Rows from block 5 of a small sound classifier, named by matrix and row number. Rows with one number belong to one neuron. Each number is 128 + 32 x the weight over its row's rms, rounded and kept within 0 to 255. All counts start at 0. Numbers have three digits each.
Before each neuron's rows are labels from the 100 clips, of 14848, where the neuron reaches its highest value: "strongest on" is what is common among them. Only what is clearly more common there than usual is listed. The data: acted Russian speech (Dusha). In brackets: how many of the 100.
# fc1: MLP up (model.blocks.5.mlp.fc1.weight, 768x128), inputs 0-42
# fc2: MLP down (model.blocks.5.mlp.fc2.weight, 128x768, transposed), outputs 0-42

strongest on: emotion: angry (64)
fc1.354:114165128117094126100129099155177064160128101118117058124118153099156078077115061100151149150109135133095163108146103095126146202
fc2.354:110050129092143075180153112149163170101157126183096093185123189162189085067124125124157099125110152096103142123118120090131124092

strongest on: emotion: angry (51)
fc1.750:148159105175165127190127132126119104119126174094129083144152145107159006134154126189156142104095124138152146177089154143106148135
fc2.750:156133130053161096126127123122090088104208090196131113150110126171139108066148160118147239181110185089124143107107098097164142127

strongest on: emotion: neutral (73)
fc1.620:119149130143154116106133092132079156173103157137156107106147107119134080108107173113182143086151146134160145172118133143103164138
fc2.620:181167146110139165142130133130098152112152171093184121129169146124150151123126147133121052143082159109099175075145088146136136094

strongest on: emotion: neutral (74)
fc1.116:104173111120104138105074115128115091054099134088106164089095145084124077140142110072202173123131185119164166196133132091109091148
fc2.116:138151141150108146147136147156130122152144089165154161011109123104110103106141123130135000117123141137157113141116110161140131144

strongest on: emotion: neutral (74)
fc1.172:102145155163178119109167140094082166148104123125143183083165130103095117118130167174111196166127154071131155117168150139140115100
fc2.172:147159155133085114068097136145122161113139112127163107160110139125101183149087124166168087066112136092135129112154139159143100070

strongest on: emotion: positive (45)
fc1.278:232089106066148113138104127171155189081091110090136091116100127064133124161091158159099150177215140112134118089184133136100116120
fc2.278:090103128154189090110115097114133135100121155092136091187136142146145166073129138107108255121105121076117131085110137124138124170

strongest on: emotion: neutral (75)
fc1.253:132106169124148071162122101103134085140079074172110136081184124109164124185123223152136162098122177124109097073129146101119138146
fc2.253:133120105167133129129102161119147131175156116170114151095102125148070113149124097116137000119126113148166108119129117165095137140

strongest on: emotion: positive (51)
fc1.663:129154152102171093078127132075094157126087154130167152148143105131086127143079119127156205098043152120154156121172110105151143111
fc2.663:135158171132078170081139103145143108153115174132134130097177110107147098113130130131088126089127134159149148123129165083154128159

strongest on: emotion: sad (62)
fc1.414:135124148161161138105168094084175150051148155122112116114194136093164072145154110118120148113097106100144129120143145104117082123
fc2.414:161095149192107151138160123122148120139123117147174179126133136096149147142163157125119000086133127130156131094123177165106163102

strongest on: emotion: sad (73)
fc1.287:098131120150162077192127124061121102170115103111178149104172086105170165199133111173108136127075119131120152154153109153100146139
fc2.287:170104211120095114080165109157114132115125154126131140158111117139065154187118147081124070166059120126161158095148150122212126117

strongest on: emotion: neutral (67)
fc1.471:091190121109167126130114059147067129126088174118143145121158127092114125192104139141170104064104126197079203157152107141101142124
fc2.471:124139148143105118139132127150142128147143145148125149066141119144111118121146172121139000111162141134185124110114108166141116125

strongest on: emotion: neutral (64)
fc1.541:092130130145150131104137076110164163202135128143133169141102108100134081146088136121165166088152189148138139110126175152120126167
fc2.541:114126132149125137174106153174108130162121113123145171039163144099085122145144152125142000144121121141146121123106121183127123133

strongest on: emotion: positive (67)
fc1.21:193121112121157152191105127113084164118143061143123159123101127138063171118127179149101130062167081099141172118127107135128183122
fc2.21:149151143149065100169152161106106134067086187112119085153117123087094083162130081128116101199121099111073158143132213087147119170

strongest on: emotion: positive (70)
fc1.150:136108139115197122106129122158109163167119099102114144111110172114084184097146183131130172188128133101136150096142106129073156145
fc2.150:127137151078115132109177134191134107122094143143147162171124215144099169073094091164083255122147126080128076117140105108089153112

strongest on: emotion: positive (42)
fc1.367:075112096129149136096140159126133135182091117102110127084157160089143162142083120110118194136149110091191159169180127158142164080
fc2.367:123066156131141092057139166191123125084106107108176166091096111129092156104106159122160051103099161129148091145145128158149103091

strongest on: emotion: sad (60)
fc1.483:091144159142052085136138151128196098130123155123056034148159101128106171103126127161128178126110115205199134141156143155139137132
fc2.483:112164044086158133137188174149159134165117120150115118173165149181157174140133113143137242082106114136121087121141115125142108134

strongest on: emotion: sad (91)
fc1.527:213069152087073091116089091152165116077083183120147115156127108068145130177115093125115167119134164162183118056145172107095109144
fc2.527:101191123157119142144147117104091120123107112122122056200100135177178113075111156131085205172098081108064143117101131077175143164

strongest on: emotion: positive (60)
fc1.217:105138110109136169125087112123113168168132111142149113136166129150179118112125085091134175161130056130127099179106081106176145144
fc2.217:099056115123107116159142139202132232179144081062133126044104165136149121131142149155130204129106088113136155105160135112129124078

strongest on: emotion: neutral (61)
fc1.453:104086143156139156103155168106111161185131120163120138089135152098184139164074119124124181078103197146138126125145175107127217123
fc2.453:126138143131107123155108158169099118143116105123143166030114102100121117141127155158151000103116094111170117130128109130132131115

strongest on: emotion: neutral (60)
fc1.327:094084178135084161137062117146119146106102090125135114130170130104085134117128153147160143165130139149106153063092139138173134207
fc2.327:122113093131147088111161097102121121110152082125121098153115109132164092168160153122108255159156080096160152155102163085177055096

strongest on: emotion: angry (68)
fc1.97:075146143113159141166202120152104095144132091143139104127120126080185119148155113109160115127108143098067149136139139102112140118
fc2.97:113169101142165161108105150142157171147187106109122136046157144091101140124166146118107000139139122141150125154160080176153080133

strongest on: emotion: positive (38)
fc1.581:095102090130128116165082169147083076126227147108140140150089148146131145068148151068079187091113114188083135159118133163137103130
fc2.581:124087115120132117117137139165152099136149113143105159124185160154133123134072151118094238133155194077070098117079195124135160114

strongest on: emotion: angry (40)
fc1.616:129155163143093119155111118085131154111126112163113144155151142119113145121111112113064133215102079071128114224114138148116113146
fc2.616:130141113098182154105119120125123091122155161142155129173131153150182151090061144105112071058079164066128158169139127134107144120

strongest on: emotion: angry (78)
fc1.334:130152097124098148169181103117136131132150062103129121175098143173113134104191167169148173138190167136076145111119165156213170145
fc2.334:124123162124112126166132130061177119106139155131108108167164133098091161126126111174077060139121077129159134128121157102097186175

strongest on: emotion: neutral (72)
fc1.207:088123154064135129123147092093067142133137131148172132091109124111156109174109138120156109094112163094121151094110110170126141120
fc2.207:130151138167148164139124147160137144159132098122136173036141146105109141129164143135125000126140117146186106135114113146127109146

strongest on: emotion: positive (44)
fc1.383:138149083104183074137128096150166143135134107127179119123135113166144140119090088179117173114136137105138156079124159190069146125
fc2.383:108099086100161145153137110068145146087159126136164072181167144136147133138142153100112255186162117122090075097092108141120095125

strongest on: emotion: positive (41)
fc1.503:063090088168136138196132142148105136104087142088152112127108099123144194138119152121079165093199140125096138105021143160117148134
fc2.503:139104140155099141088120183221121124206116063117123096084144158151108113149153132147068094141084138122090091118142165074115144126

strongest on: emotion: angry (68)
fc1.50:135184098094119152113141059108089078150117139079107119156126104194114139143145111167099160109089136158108168152095122082152089089
fc2.50:123211109103098155142140099103145137125152154095104085159111180175166166088131117130094065045159123158136113108121136070146199121

strongest on: emotion: positive (59)
fc1.539:146120063085170126103072162145125158128162072192151112101204135174131099113092113099122149151151096089123139147103140151141106150
fc2.539:143065146076174107139138125191127145116114099071141078086089177184147044102101127128119241140106093119113125107156152108148210105

strongest on: emotion: sad (57)
fc1.79:111146140120113095090111124137119173078067129126130096170156142177118138105133127125157131085190149146188136192121133147085047088
fc2.79:086079141156140142131103108110145127131140182102090092137121124166114095153129160127144255113118088158040129156135147105131077112

strongest on: emotion: positive (68)
fc1.703:130123082119115135108115111101116163156174116124102119063133110176115195081069137079151127176077165141140173118154095159142126075
fc2.703:141116123131155157137137167137109164131138069098144122066110126134107125127161124112106000123127118138127121146117115123140124115

strongest on: emotion: positive (42)
fc1.681:117110141122128111162076147094119119152094135097149155161129130102175147139101052099109172199180112147135179144099136146127105146
fc2.681:098087159114080122106094115161182141133133180090098135149158059154085101168100090199109255097192178098141099127136107115139127097

strongest on: emotion: positive (39)
fc1.99:072094149118101156196113109109151108139118147114149139145149096080130103162188151142114113081104095176055076124141154085148099142
fc2.99:153123153154140118121086152144138047159143102117092113062109147134138122129179140076103000137097133101169128103169141125071140148

strongest on: emotion: neutral (67)
fc1.209:138096125201105102114135143064135146178108126131154210136131156119144107150078145149126167066134148139112147104140133082084107154
fc2.209:158130128161192130132141140182121116162095112141169164073139125105117148132161154083136000060100124155143122111126146151120134102

strongest on: emotion: positive (38)
fc1.492:111125097120171136124091130130148143165137087103100100123128094154165136096145116106079144119124111082110111134104118063128117095
fc2.492:113092108142116104102162075119166151153144074118110077117064137143096098131170134134128255175145034169109181123125113098130227119

strongest on: emotion: angry (41); emotion: positive (38)
fc1.137:100158133139104149064138099045143168143142110112128069108087163101082104110135118089163135148177100153140112138088070164140133156
fc2.137:142125135116125153145119143163149151129120067119150160118134167114129128114120138139072000105104122141140111150102114176115141122

strongest on: emotion: angry (46)
fc1.224:173130116064084095105154103090092133185160089096143119078088101133096200047171132137138116134166129103156131144127121123178177127
fc2.224:131132112158154142139106141122122122124130107126142173093113181078110133107140091145131000138127124162157125136131071148111126145

strongest on: emotion: neutral (70)
fc1.243:123088116157193143156193153117156115135134145138199176090151106115165098116085142116147151063114149112158076128183134127095094102
fc2.243:146118165135172122086134153148073155098131105100164141187150137101129135163105192103139052093106149120130155102204108093111128116

strongest on: emotion: positive (64)
fc1.291:141108145170145128143119126149117152074098103150124103124089101102132142100122133098133156135089129090115188065144160143139178175
fc2.291:136149116079138087126167123105073121146126185186107118166155164110153091123073121145103168060132169124102137130140141106126143130

strongest on: emotion: angry (71)
fc1.357:146096120097137180081141093125129069149156100115138164158121119173136079136165123130127138127158187197106159114118088182154157104
fc2.357:162194205101100106122097084075148124125136160099144076183141168159110161127142147145092135092114096159127117112131137111103181106

strongest on: emotion: positive (49)
fc1.557:100133096139147153148127112138093103111167059111089169127080126139093142082145157158139149086156131129109152129176123126108181078
fc2.557:146164172129102124188132141071164135106095130139117090110136124055093167148165120119075023175134090110083097150098170083135134177

strongest on: emotion: positive (42)
fc1.688:083124063070131120122092153157115171170083090129122101184149171173106137123165135113063134124071098155077158118147159099090184114
fc2.688:131086134109167117096166169132086112097111098126133148115110139107139129144103128141105172104119147131065151130169182088107116110

strongest on: emotion: angry (78)
fc1.226:137185099191167145118130139136062121174104134109169070143187121104104117079136103125140130136139111130151095114134114123102182169
fc2.226:137108181083117113146128100093188147094175209166141094228053163133122140100097114121148195120098089101124177114149141076125140092

strongest on: emotion: positive (47)
fc1.518:146193193098116122068171130108094112120126081129096154050174091105109203131119103168147167169092124163153146164147128105138118123
fc2.518:173127162164127151088117161148151125137158113116163169029111124126144157110144145095153000115116120122171104154123110143154127114

strongest on: emotion: sad (99)
fc1.406:176141185080115056106099055107184146069080154178122096146152093065116171149094107091088147128166121161153087113122217109091103145
fc2.406:123184139163107110146123094109160128126087122125146091241115166173179130098123158105122189154100052082102145129118135107158166129

strongest on: emotion: neutral (67)
fc1.530:157071105134085106127138151126160132086099109081143150229167094113149102164085122094120137131126103088069123067140151095111151133
fc2.530:123139135196159148136122172201137148175127106116132150066116094124098136133152143106148000126126144131183092139136150135113115121

strongest on: emotion: positive (49)
fc1.535:104101114119141136122136174123125159180181097151059123122215117118146120147121128150152157141146082139167130152115122105158107137
fc2.535:094081142092118139139144113172181178129150097105166153137085113166176142155162198094132247136152097148164132070154134116160154094

strongest on: emotion: positive (69)
fc1.559:078087146079149187121109128140108152126160152163128150165169119169048112112067123170024143122087117125150144123084119152194106132
fc2.559:169142145054125108055111144121076165076135107143107140112075187141149078119124145117154184110116140105098140089148116071130096089