A small sound classifier, trained from scratch: 149.4 epochs.
Rows from block 4 of a small sound classifier, named by matrix and row number. Rows with one number belong to one neuron. Each number is 500 + 25 x the weight over its row's rms, rounded and kept within 0 to 999. All counts start at 0. Numbers have three digits each.
After each neuron's rows are labels from the 100 clips, of 14848, where the neuron reaches its highest value: "responds to" is what is common among them. Only what is clearly more common there than usual is listed. The data: acted Russian speech (Dusha). In brackets: how many of the 100.
# fc1: MLP up (model.blocks.4.mlp.fc1.weight, 768x128), inputs 0-42
# fc2: MLP down (model.blocks.4.mlp.fc2.weight, 128x768, transposed), outputs 0-42

fc1.410:524485556484531488529486528537506481520518480485512512509533550475506520455518461445515515507529527505446492520501469470506500493
fc2.410:508498531485538500464530505511484517520519484467512529456461460477501466500459497472515467514530516519466459482483485440503526477
responds to: emotion: neutral (74)

fc1.384:465470484488523492464495499510482467497514494530503515517512474537531533517471516492508444502492524552469509502479548504496499529
fc2.384:452498493503499514471480532528504483515505498502496499479468530479517520517508504467505396508499505504521451516467515482481432499
responds to: emotion: angry (48); emotion: positive (42)

fc1.334:510467476497474528516453541484486507543479462500501510515517512541479528504518486493483513502525472511503509496505507495487519540
fc2.334:528472483535523496555471504488476511518540474494506473483462564527503496533510534477506504519513492478507474490538495509537522508
responds to: emotion: positive (58)

fc1.243:508479524529497509563494505506501470508503523475488494504503504523470480505494488482509506457535495467471501462489502504484487469
fc2.243:530501493520502508488498526533464477524523529495502516466487509483490508512507498479516371498473495517519433487527513464447447480
responds to: emotion: neutral (62)

fc1.435:537469500510503556469463490506493511543498459526477526472503482504526518542524485506517481478467535561498479532508522455491452498
fc2.435:498542489518509514497508510491538529461481534499494492481451512563502457485460452516535438463523504485479465469464489482516448461
responds to: emotion: angry (39)

fc1.127:502493560499503478484545489490519572528483453533515503493500499480476468519512454476484447511479485521472455492454499527530519504
fc2.127:475508522479501481504497488479508486472484494498462528507483489497524520479480473552505422496462452454492541565522519487478509471
responds to: emotion: sad (80)

fc1.450:450469516496527520494486516509477519450503479441474517488484465491463494519491527468570478443507500479510505533544473526521485493
fc2.450:491484492504508517465499474493491427484515534489497530512501512484489477486461500499480454496531467508459546533521511524520515544
responds to: emotion: positive (61)

fc1.97:497460513598537527478533516464453484516507509492526513500482495507531493511492503481499518442503511529514477488507506504459507500
fc2.97:493482507515491512473478479447491516527465478481553506507509498470472508504444525520500406488482505454516532514528502489480521534
responds to: emotion: neutral (75)

fc1.672:504459486506471486496505515521498522514469448476570494521460479525514545499476516486508508485546517502516526544505531571509492529
fc2.672:467454503483532503513478523493460508536528466527517495467454532528462483527474484494499434499473523493491495479518506509542493497
responds to: emotion: positive (49)

fc1.277:489502511509484508518534473504503509503509530527514520513495468457498466476530508493479507529496485515530493468474441498491458498
fc2.277:507512533545513519495504564480499502484482521545544512515506487512512520509473481504467365484479484463475488490521505521488483486
responds to: emotion: sad (90)

fc1.20:469515513491566489516512501466514493480486498498423523478505519491433490495543470465540500525501534460494483527521470477491507478
fc2.20:519482496551494516495513489523526478523489527482485462477498465465510471507508523474488451469511518478531491532476494505472515566
responds to: emotion: angry (43)

fc1.199:460466525478502509465485482492491473541491491488510496524487481530475492494532467458440531475509455490560533528513514491496539522
fc2.199:492499512488450492465524506519522490469486517500493511505499516522507532549499479498487565541451458472537526451482497503491509506
responds to: emotion: positive (43)

fc1.469:511525524506483472458520524503489454535547494501489494528532479509467471547532502541498544518524505487522511485487519507514512511
fc2.469:506492535503477493550482465488470515479487495522540467470482517485542479522502501516485524498468494495489499516537522507514520507
responds to: emotion: sad (65)

fc1.184:494543476492486535504507467513510521492526455479502478510493534526511469534516510543498484506516490454492519470487552518511471512
fc2.184:516522413457513518499496515501518488539477490468479495494484511486485474507460448511529429511531483512517527473504524494478575493
responds to: emotion: angry (68)

fc1.62:495551488452491490496546526503522506466489487520504490455494539501504500469484489532503503491478504506453506495456485530486483523
fc2.62:463523499469502477504497501536518470500497495496430494448519486493512492526521481499483425505481505519501469510509466507479498517
responds to: emotion: angry (68)

fc1.617:504555529479468488530526480466535480537493554507522501520457465506517501527495501495519507451508512524482507506548486524492508477
fc2.617:530535483497483470536493501530490521559502508474509501483534512510506512516503507483523388492482515483541460490485511459476470490
responds to: emotion: neutral (62)

fc1.56:536502468524488537459485538451508505514511525495494476516469516451534491534489546445508503535449473495488485520477474495456492508
fc2.56:498502531517498486496486512493492517496518513514518492522522507495492525544519517530498439534489528542538472468515530491510513497
responds to: emotion: sad (72)

fc1.250:506474498543514487494502497514514533493489482506495499494448455491480487473501496528486466501497521546467509539518494457467444506
fc2.250:466491480514501521476470517516490478510542483509480491471512513490473499528505483490487378513456500507517449523479512511499439497
responds to: emotion: positive (70)

fc1.406:490528494510476481472513554481505500544480475538536489523506556469525479485483454456482488521524441520516518537480501537486500527
fc2.406:507432511467526479511503510501519472490513519500493489534488500486508490506496472524506454501505498478485545522503474536509556479
responds to: emotion: angry (59)

fc1.55:482552492490516513518488471461509505489506498446492495497506576513445487483494505502479507463501549502480467492509508489508523544
fc2.55:517500497509457540505515484437526482499490502498493448510530488461489515502535499525482398507516483514519476517491507501480526538
responds to: emotion: angry (71)

fc1.125:518512469473519548507491479510495475490481514493524517518487526514516527562485488496461479492519534485522464485510495480473486494
fc2.125:503548505491523574486498464476507507508464480465520480494532529534476493466507471490486568514501511525493530492514473468504555496
responds to: emotion: angry (49)

fc1.158:482486530505456513520524478495531499502515476487517481509485513463508489473498528473480530461520490496504540526512523524431505478
fc2.158:507518518525514524500496520491447494490462508533500480463470474509468482528491528539453530489539514503479475484510527472499488494
responds to: emotion: neutral (69)

fc1.624:508469529534406498496507469517458481497492492545472533475523487550536513511463496511485503498511513498503545492525452485516499459
fc2.624:491492515504499499493476530521499516548515523506492514469498506500480504517532511469511419520481505503525416510475515502491426481
responds to: emotion: angry (49)

fc1.293:540490516519504507540496487533498475496520516491506521504524471463516478506511499555554529473473514505519500490502474450520505554
fc2.293:513490500465527477481507524511496484481458505520545514488517532477494511473497543487474447517522497496495490476515484482536565514
responds to: emotion: neutral (60)

fc1.358:557489481467524499528472561495519473448484504504492493529528530516529481505496473499534488490498449493492472485497531508495461505
fc2.358:478494512569488490483507519503503462509493478512474477482449463493512496511524498493482404526509498469426443490536480485517473503
responds to: emotion: sad (83)

fc1.681:494483458503500465513441492530491542475513461512529517491470476490479464509489562426496486475503487485534477512537535551516518466
fc2.681:506492470494557506487518518511520467545540489508489512454500535523486493482491510455479374465484509508489526506510478507538482521
responds to: emotion: positive (80)

fc1.454:520502523540523513471522499484487508544496526511528486452510491488492515510502443489501513463495486495464548469530493558513522513
fc2.454:520531473469487506513456486478495514539526570476487541482486492487515514508492534519488458470500547495486493541532500464489507457
responds to: emotion: neutral (64)

fc1.518:508488528521520531510541485469514501481497561535530477516511522489477461510528438493497498471491545474465477477503475499469454494
fc2.518:494491481546466505463485495537535490533497513511459525458499488484507489483495482536490427503482521536518482512464476497508494497
responds to: emotion: neutral (77)

fc1.93:470469526537548551484479499497476475520508510471546489523518493503499498515517523517560541468479506490484501485483484486521513463
fc2.93:520465503485523491458472519475448491517482493490508515457479553510528530513497555512473454479482472470560545503504485501526535491
responds to: emotion: neutral (61)

fc1.693:524516500494469541498500469506485502500510501452524483478485511454522529487475504530461531465483523468515473489480523510506523496
fc2.693:486510481494512504501505473414528485460512513452538452520498505490527512490495559480508513479491514501498516514507534501531510539
responds to: emotion: positive (38)

fc1.766:490530458492532510493504466509508523459506522475507489454494538539512505471507492492461493497469498509495486507524492565484508511
fc2.766:473510492474476533479505481476551483528543468509461510453504537504522459463521496477518433516518512532511499481470473507430537494
responds to: emotion: angry (74)

fc1.282:497538513493496513479525510439469518519462505445522465519481536506541478489500486475513456505492484522494493509500508552461492502
fc2.282:500479489490472517513508451528554483491524481491485474538473525534485457484517470512482395507517510496469494504505521474503534483
responds to: emotion: angry (98)

fc1.160:447521520528451508502491519524499517515519472480495557472485494480509475491519526496544504530496499471529475519473540494481497494
fc2.160:559481507503504500548503478529534463473491502489474531494557459486483471496501501509515449498503518485488519535507478522513555512
responds to: emotion: angry (48)

fc1.108:501524471493525561507513563535539475522504493486479532526443506521518524493530460508538517494516519547503538520474522510508497495
fc2.108:474483521493484491522478528531496519528517442497480502459478490496484481538501502490515432521502520506498443467461515511478470527
responds to: emotion: angry (45)

fc1.418:473510550543506530471514504503460486468475481534473530460465491511504507497486530507521493524483538511531529483489511472502481523
fc2.418:495505476527529527507496517525521511546530499542497508453489521470480509517536491492492398502464511503514451508457539491462429506
responds to: emotion: positive (39)

fc1.86:499518514498497482491520508485504511484489509546480462514524467507512490524511524508465500543532542526548491453485551534450475532
fc2.86:481493531496492496476543478530506474485500494488519489488505545508554512510509513502483404505463483477486476530509506518525513508
responds to: emotion: sad (76)

fc1.407:507516486481494515469481499512511487505473507472513493502514514490528551452516488478506521531467512467520474557561517492539503492
fc2.407:545468509472461515494483505502516538479501478549465562534518504463484470502501474480516495499483483492492530458521480540522523494
responds to: emotion: angry (57)

fc1.143:510521507511503474515479488472493533532481499510526538506534507582504544535468494510541494483516461514531506536508504462495497460
fc2.143:482512483527495497524471541521526511544532486530491522463518520486489514519506494481503410517459506505540455489490515491488442480
responds to: emotion: angry (53)

fc1.377:528510495488460534471516465465462540531516502500444521495473481524469567474499479537483508553455499513538510515465500542482513470
fc2.377:468479491517497519514489521475520502547523496500476522480494527503499485533494551479509367509460495502505441521467500483493451521
responds to: emotion: positive (59)

fc1.556:478540529495517513462534504491532499467459500472480522440513461533525506465503506576497471503493478509517498530508518498511448498
fc2.556:476492479514482521494477494518510498545523482488448520453508497488497532503521503471496390518489492518537430501468521513466455494
responds to: emotion: angry (55)

fc1.505:486459496502469545508496515499505528539538468506496523480527493480505479496479523490500527528484513466491489481514535491552471486
fc2.505:511470510469548511507502530517516516528472519504508522492529516497524448508539539488492488466535548506510557509498466500513523499
responds to: emotion: neutral (64)

fc1.113:489473531488518500486534504521530541501457498514486487479510464470484542485501526516507469538484546473516501514483487487530490518
fc2.113:497522472502473532504464512522489510509526482507457495439499495456499484520522513505494390496467470509535427525501514496482437491
responds to: emotion: positive (63)

fc1.408:509467484515526516469485503463463469504522490511501504502540508477526496469531489474521505463467467517530507510477522504495559520
fc2.408:462484437539494478475465518461491494507451511514469470473491517466476538562481533465499454498468493495503479503506472457489503477
responds to: emotion: angry (47)

fc1.727:493526520462495497503465534525529507496525458499478543496481498544505488473497514479492519507460496523482506493506477492454500505
fc2.727:494491508485496494501446562533503518492532478470496495470507518476478479509534513491501373534487511517476494499497508502504473496
responds to: emotion: positive (81)

fc1.465:570469448471526468470495508498509519513501496448517520476511473503482508545521535488494512528568492498504458524506524517471479501
fc2.465:521452521494516503508444490462509494479450464487508507525514514517519510474500494511475591505494486484486538498492489508446493477
responds to: emotion: sad (59)

fc1.115:531529521452511476471531466497501481464500523506525463495538478545468536502480505511516497495492501522453496505524503499460493508
fc2.115:479492490503457514488457513536522493519543513531465524438465491489500508523538472487518457527475521518501414525479487504460444488
responds to: emotion: positive (45); emotion: angry (41)

fc1.717:500530524478509480488482502500534521540469486487491537532514478505492538433494524493500462508531515481542516505513516474535511508
fc2.717:481520488513501526492497524530510514516515493502465496438501490474486510529528498486497411514453500509517455525488532507483426489
responds to: emotion: angry (48)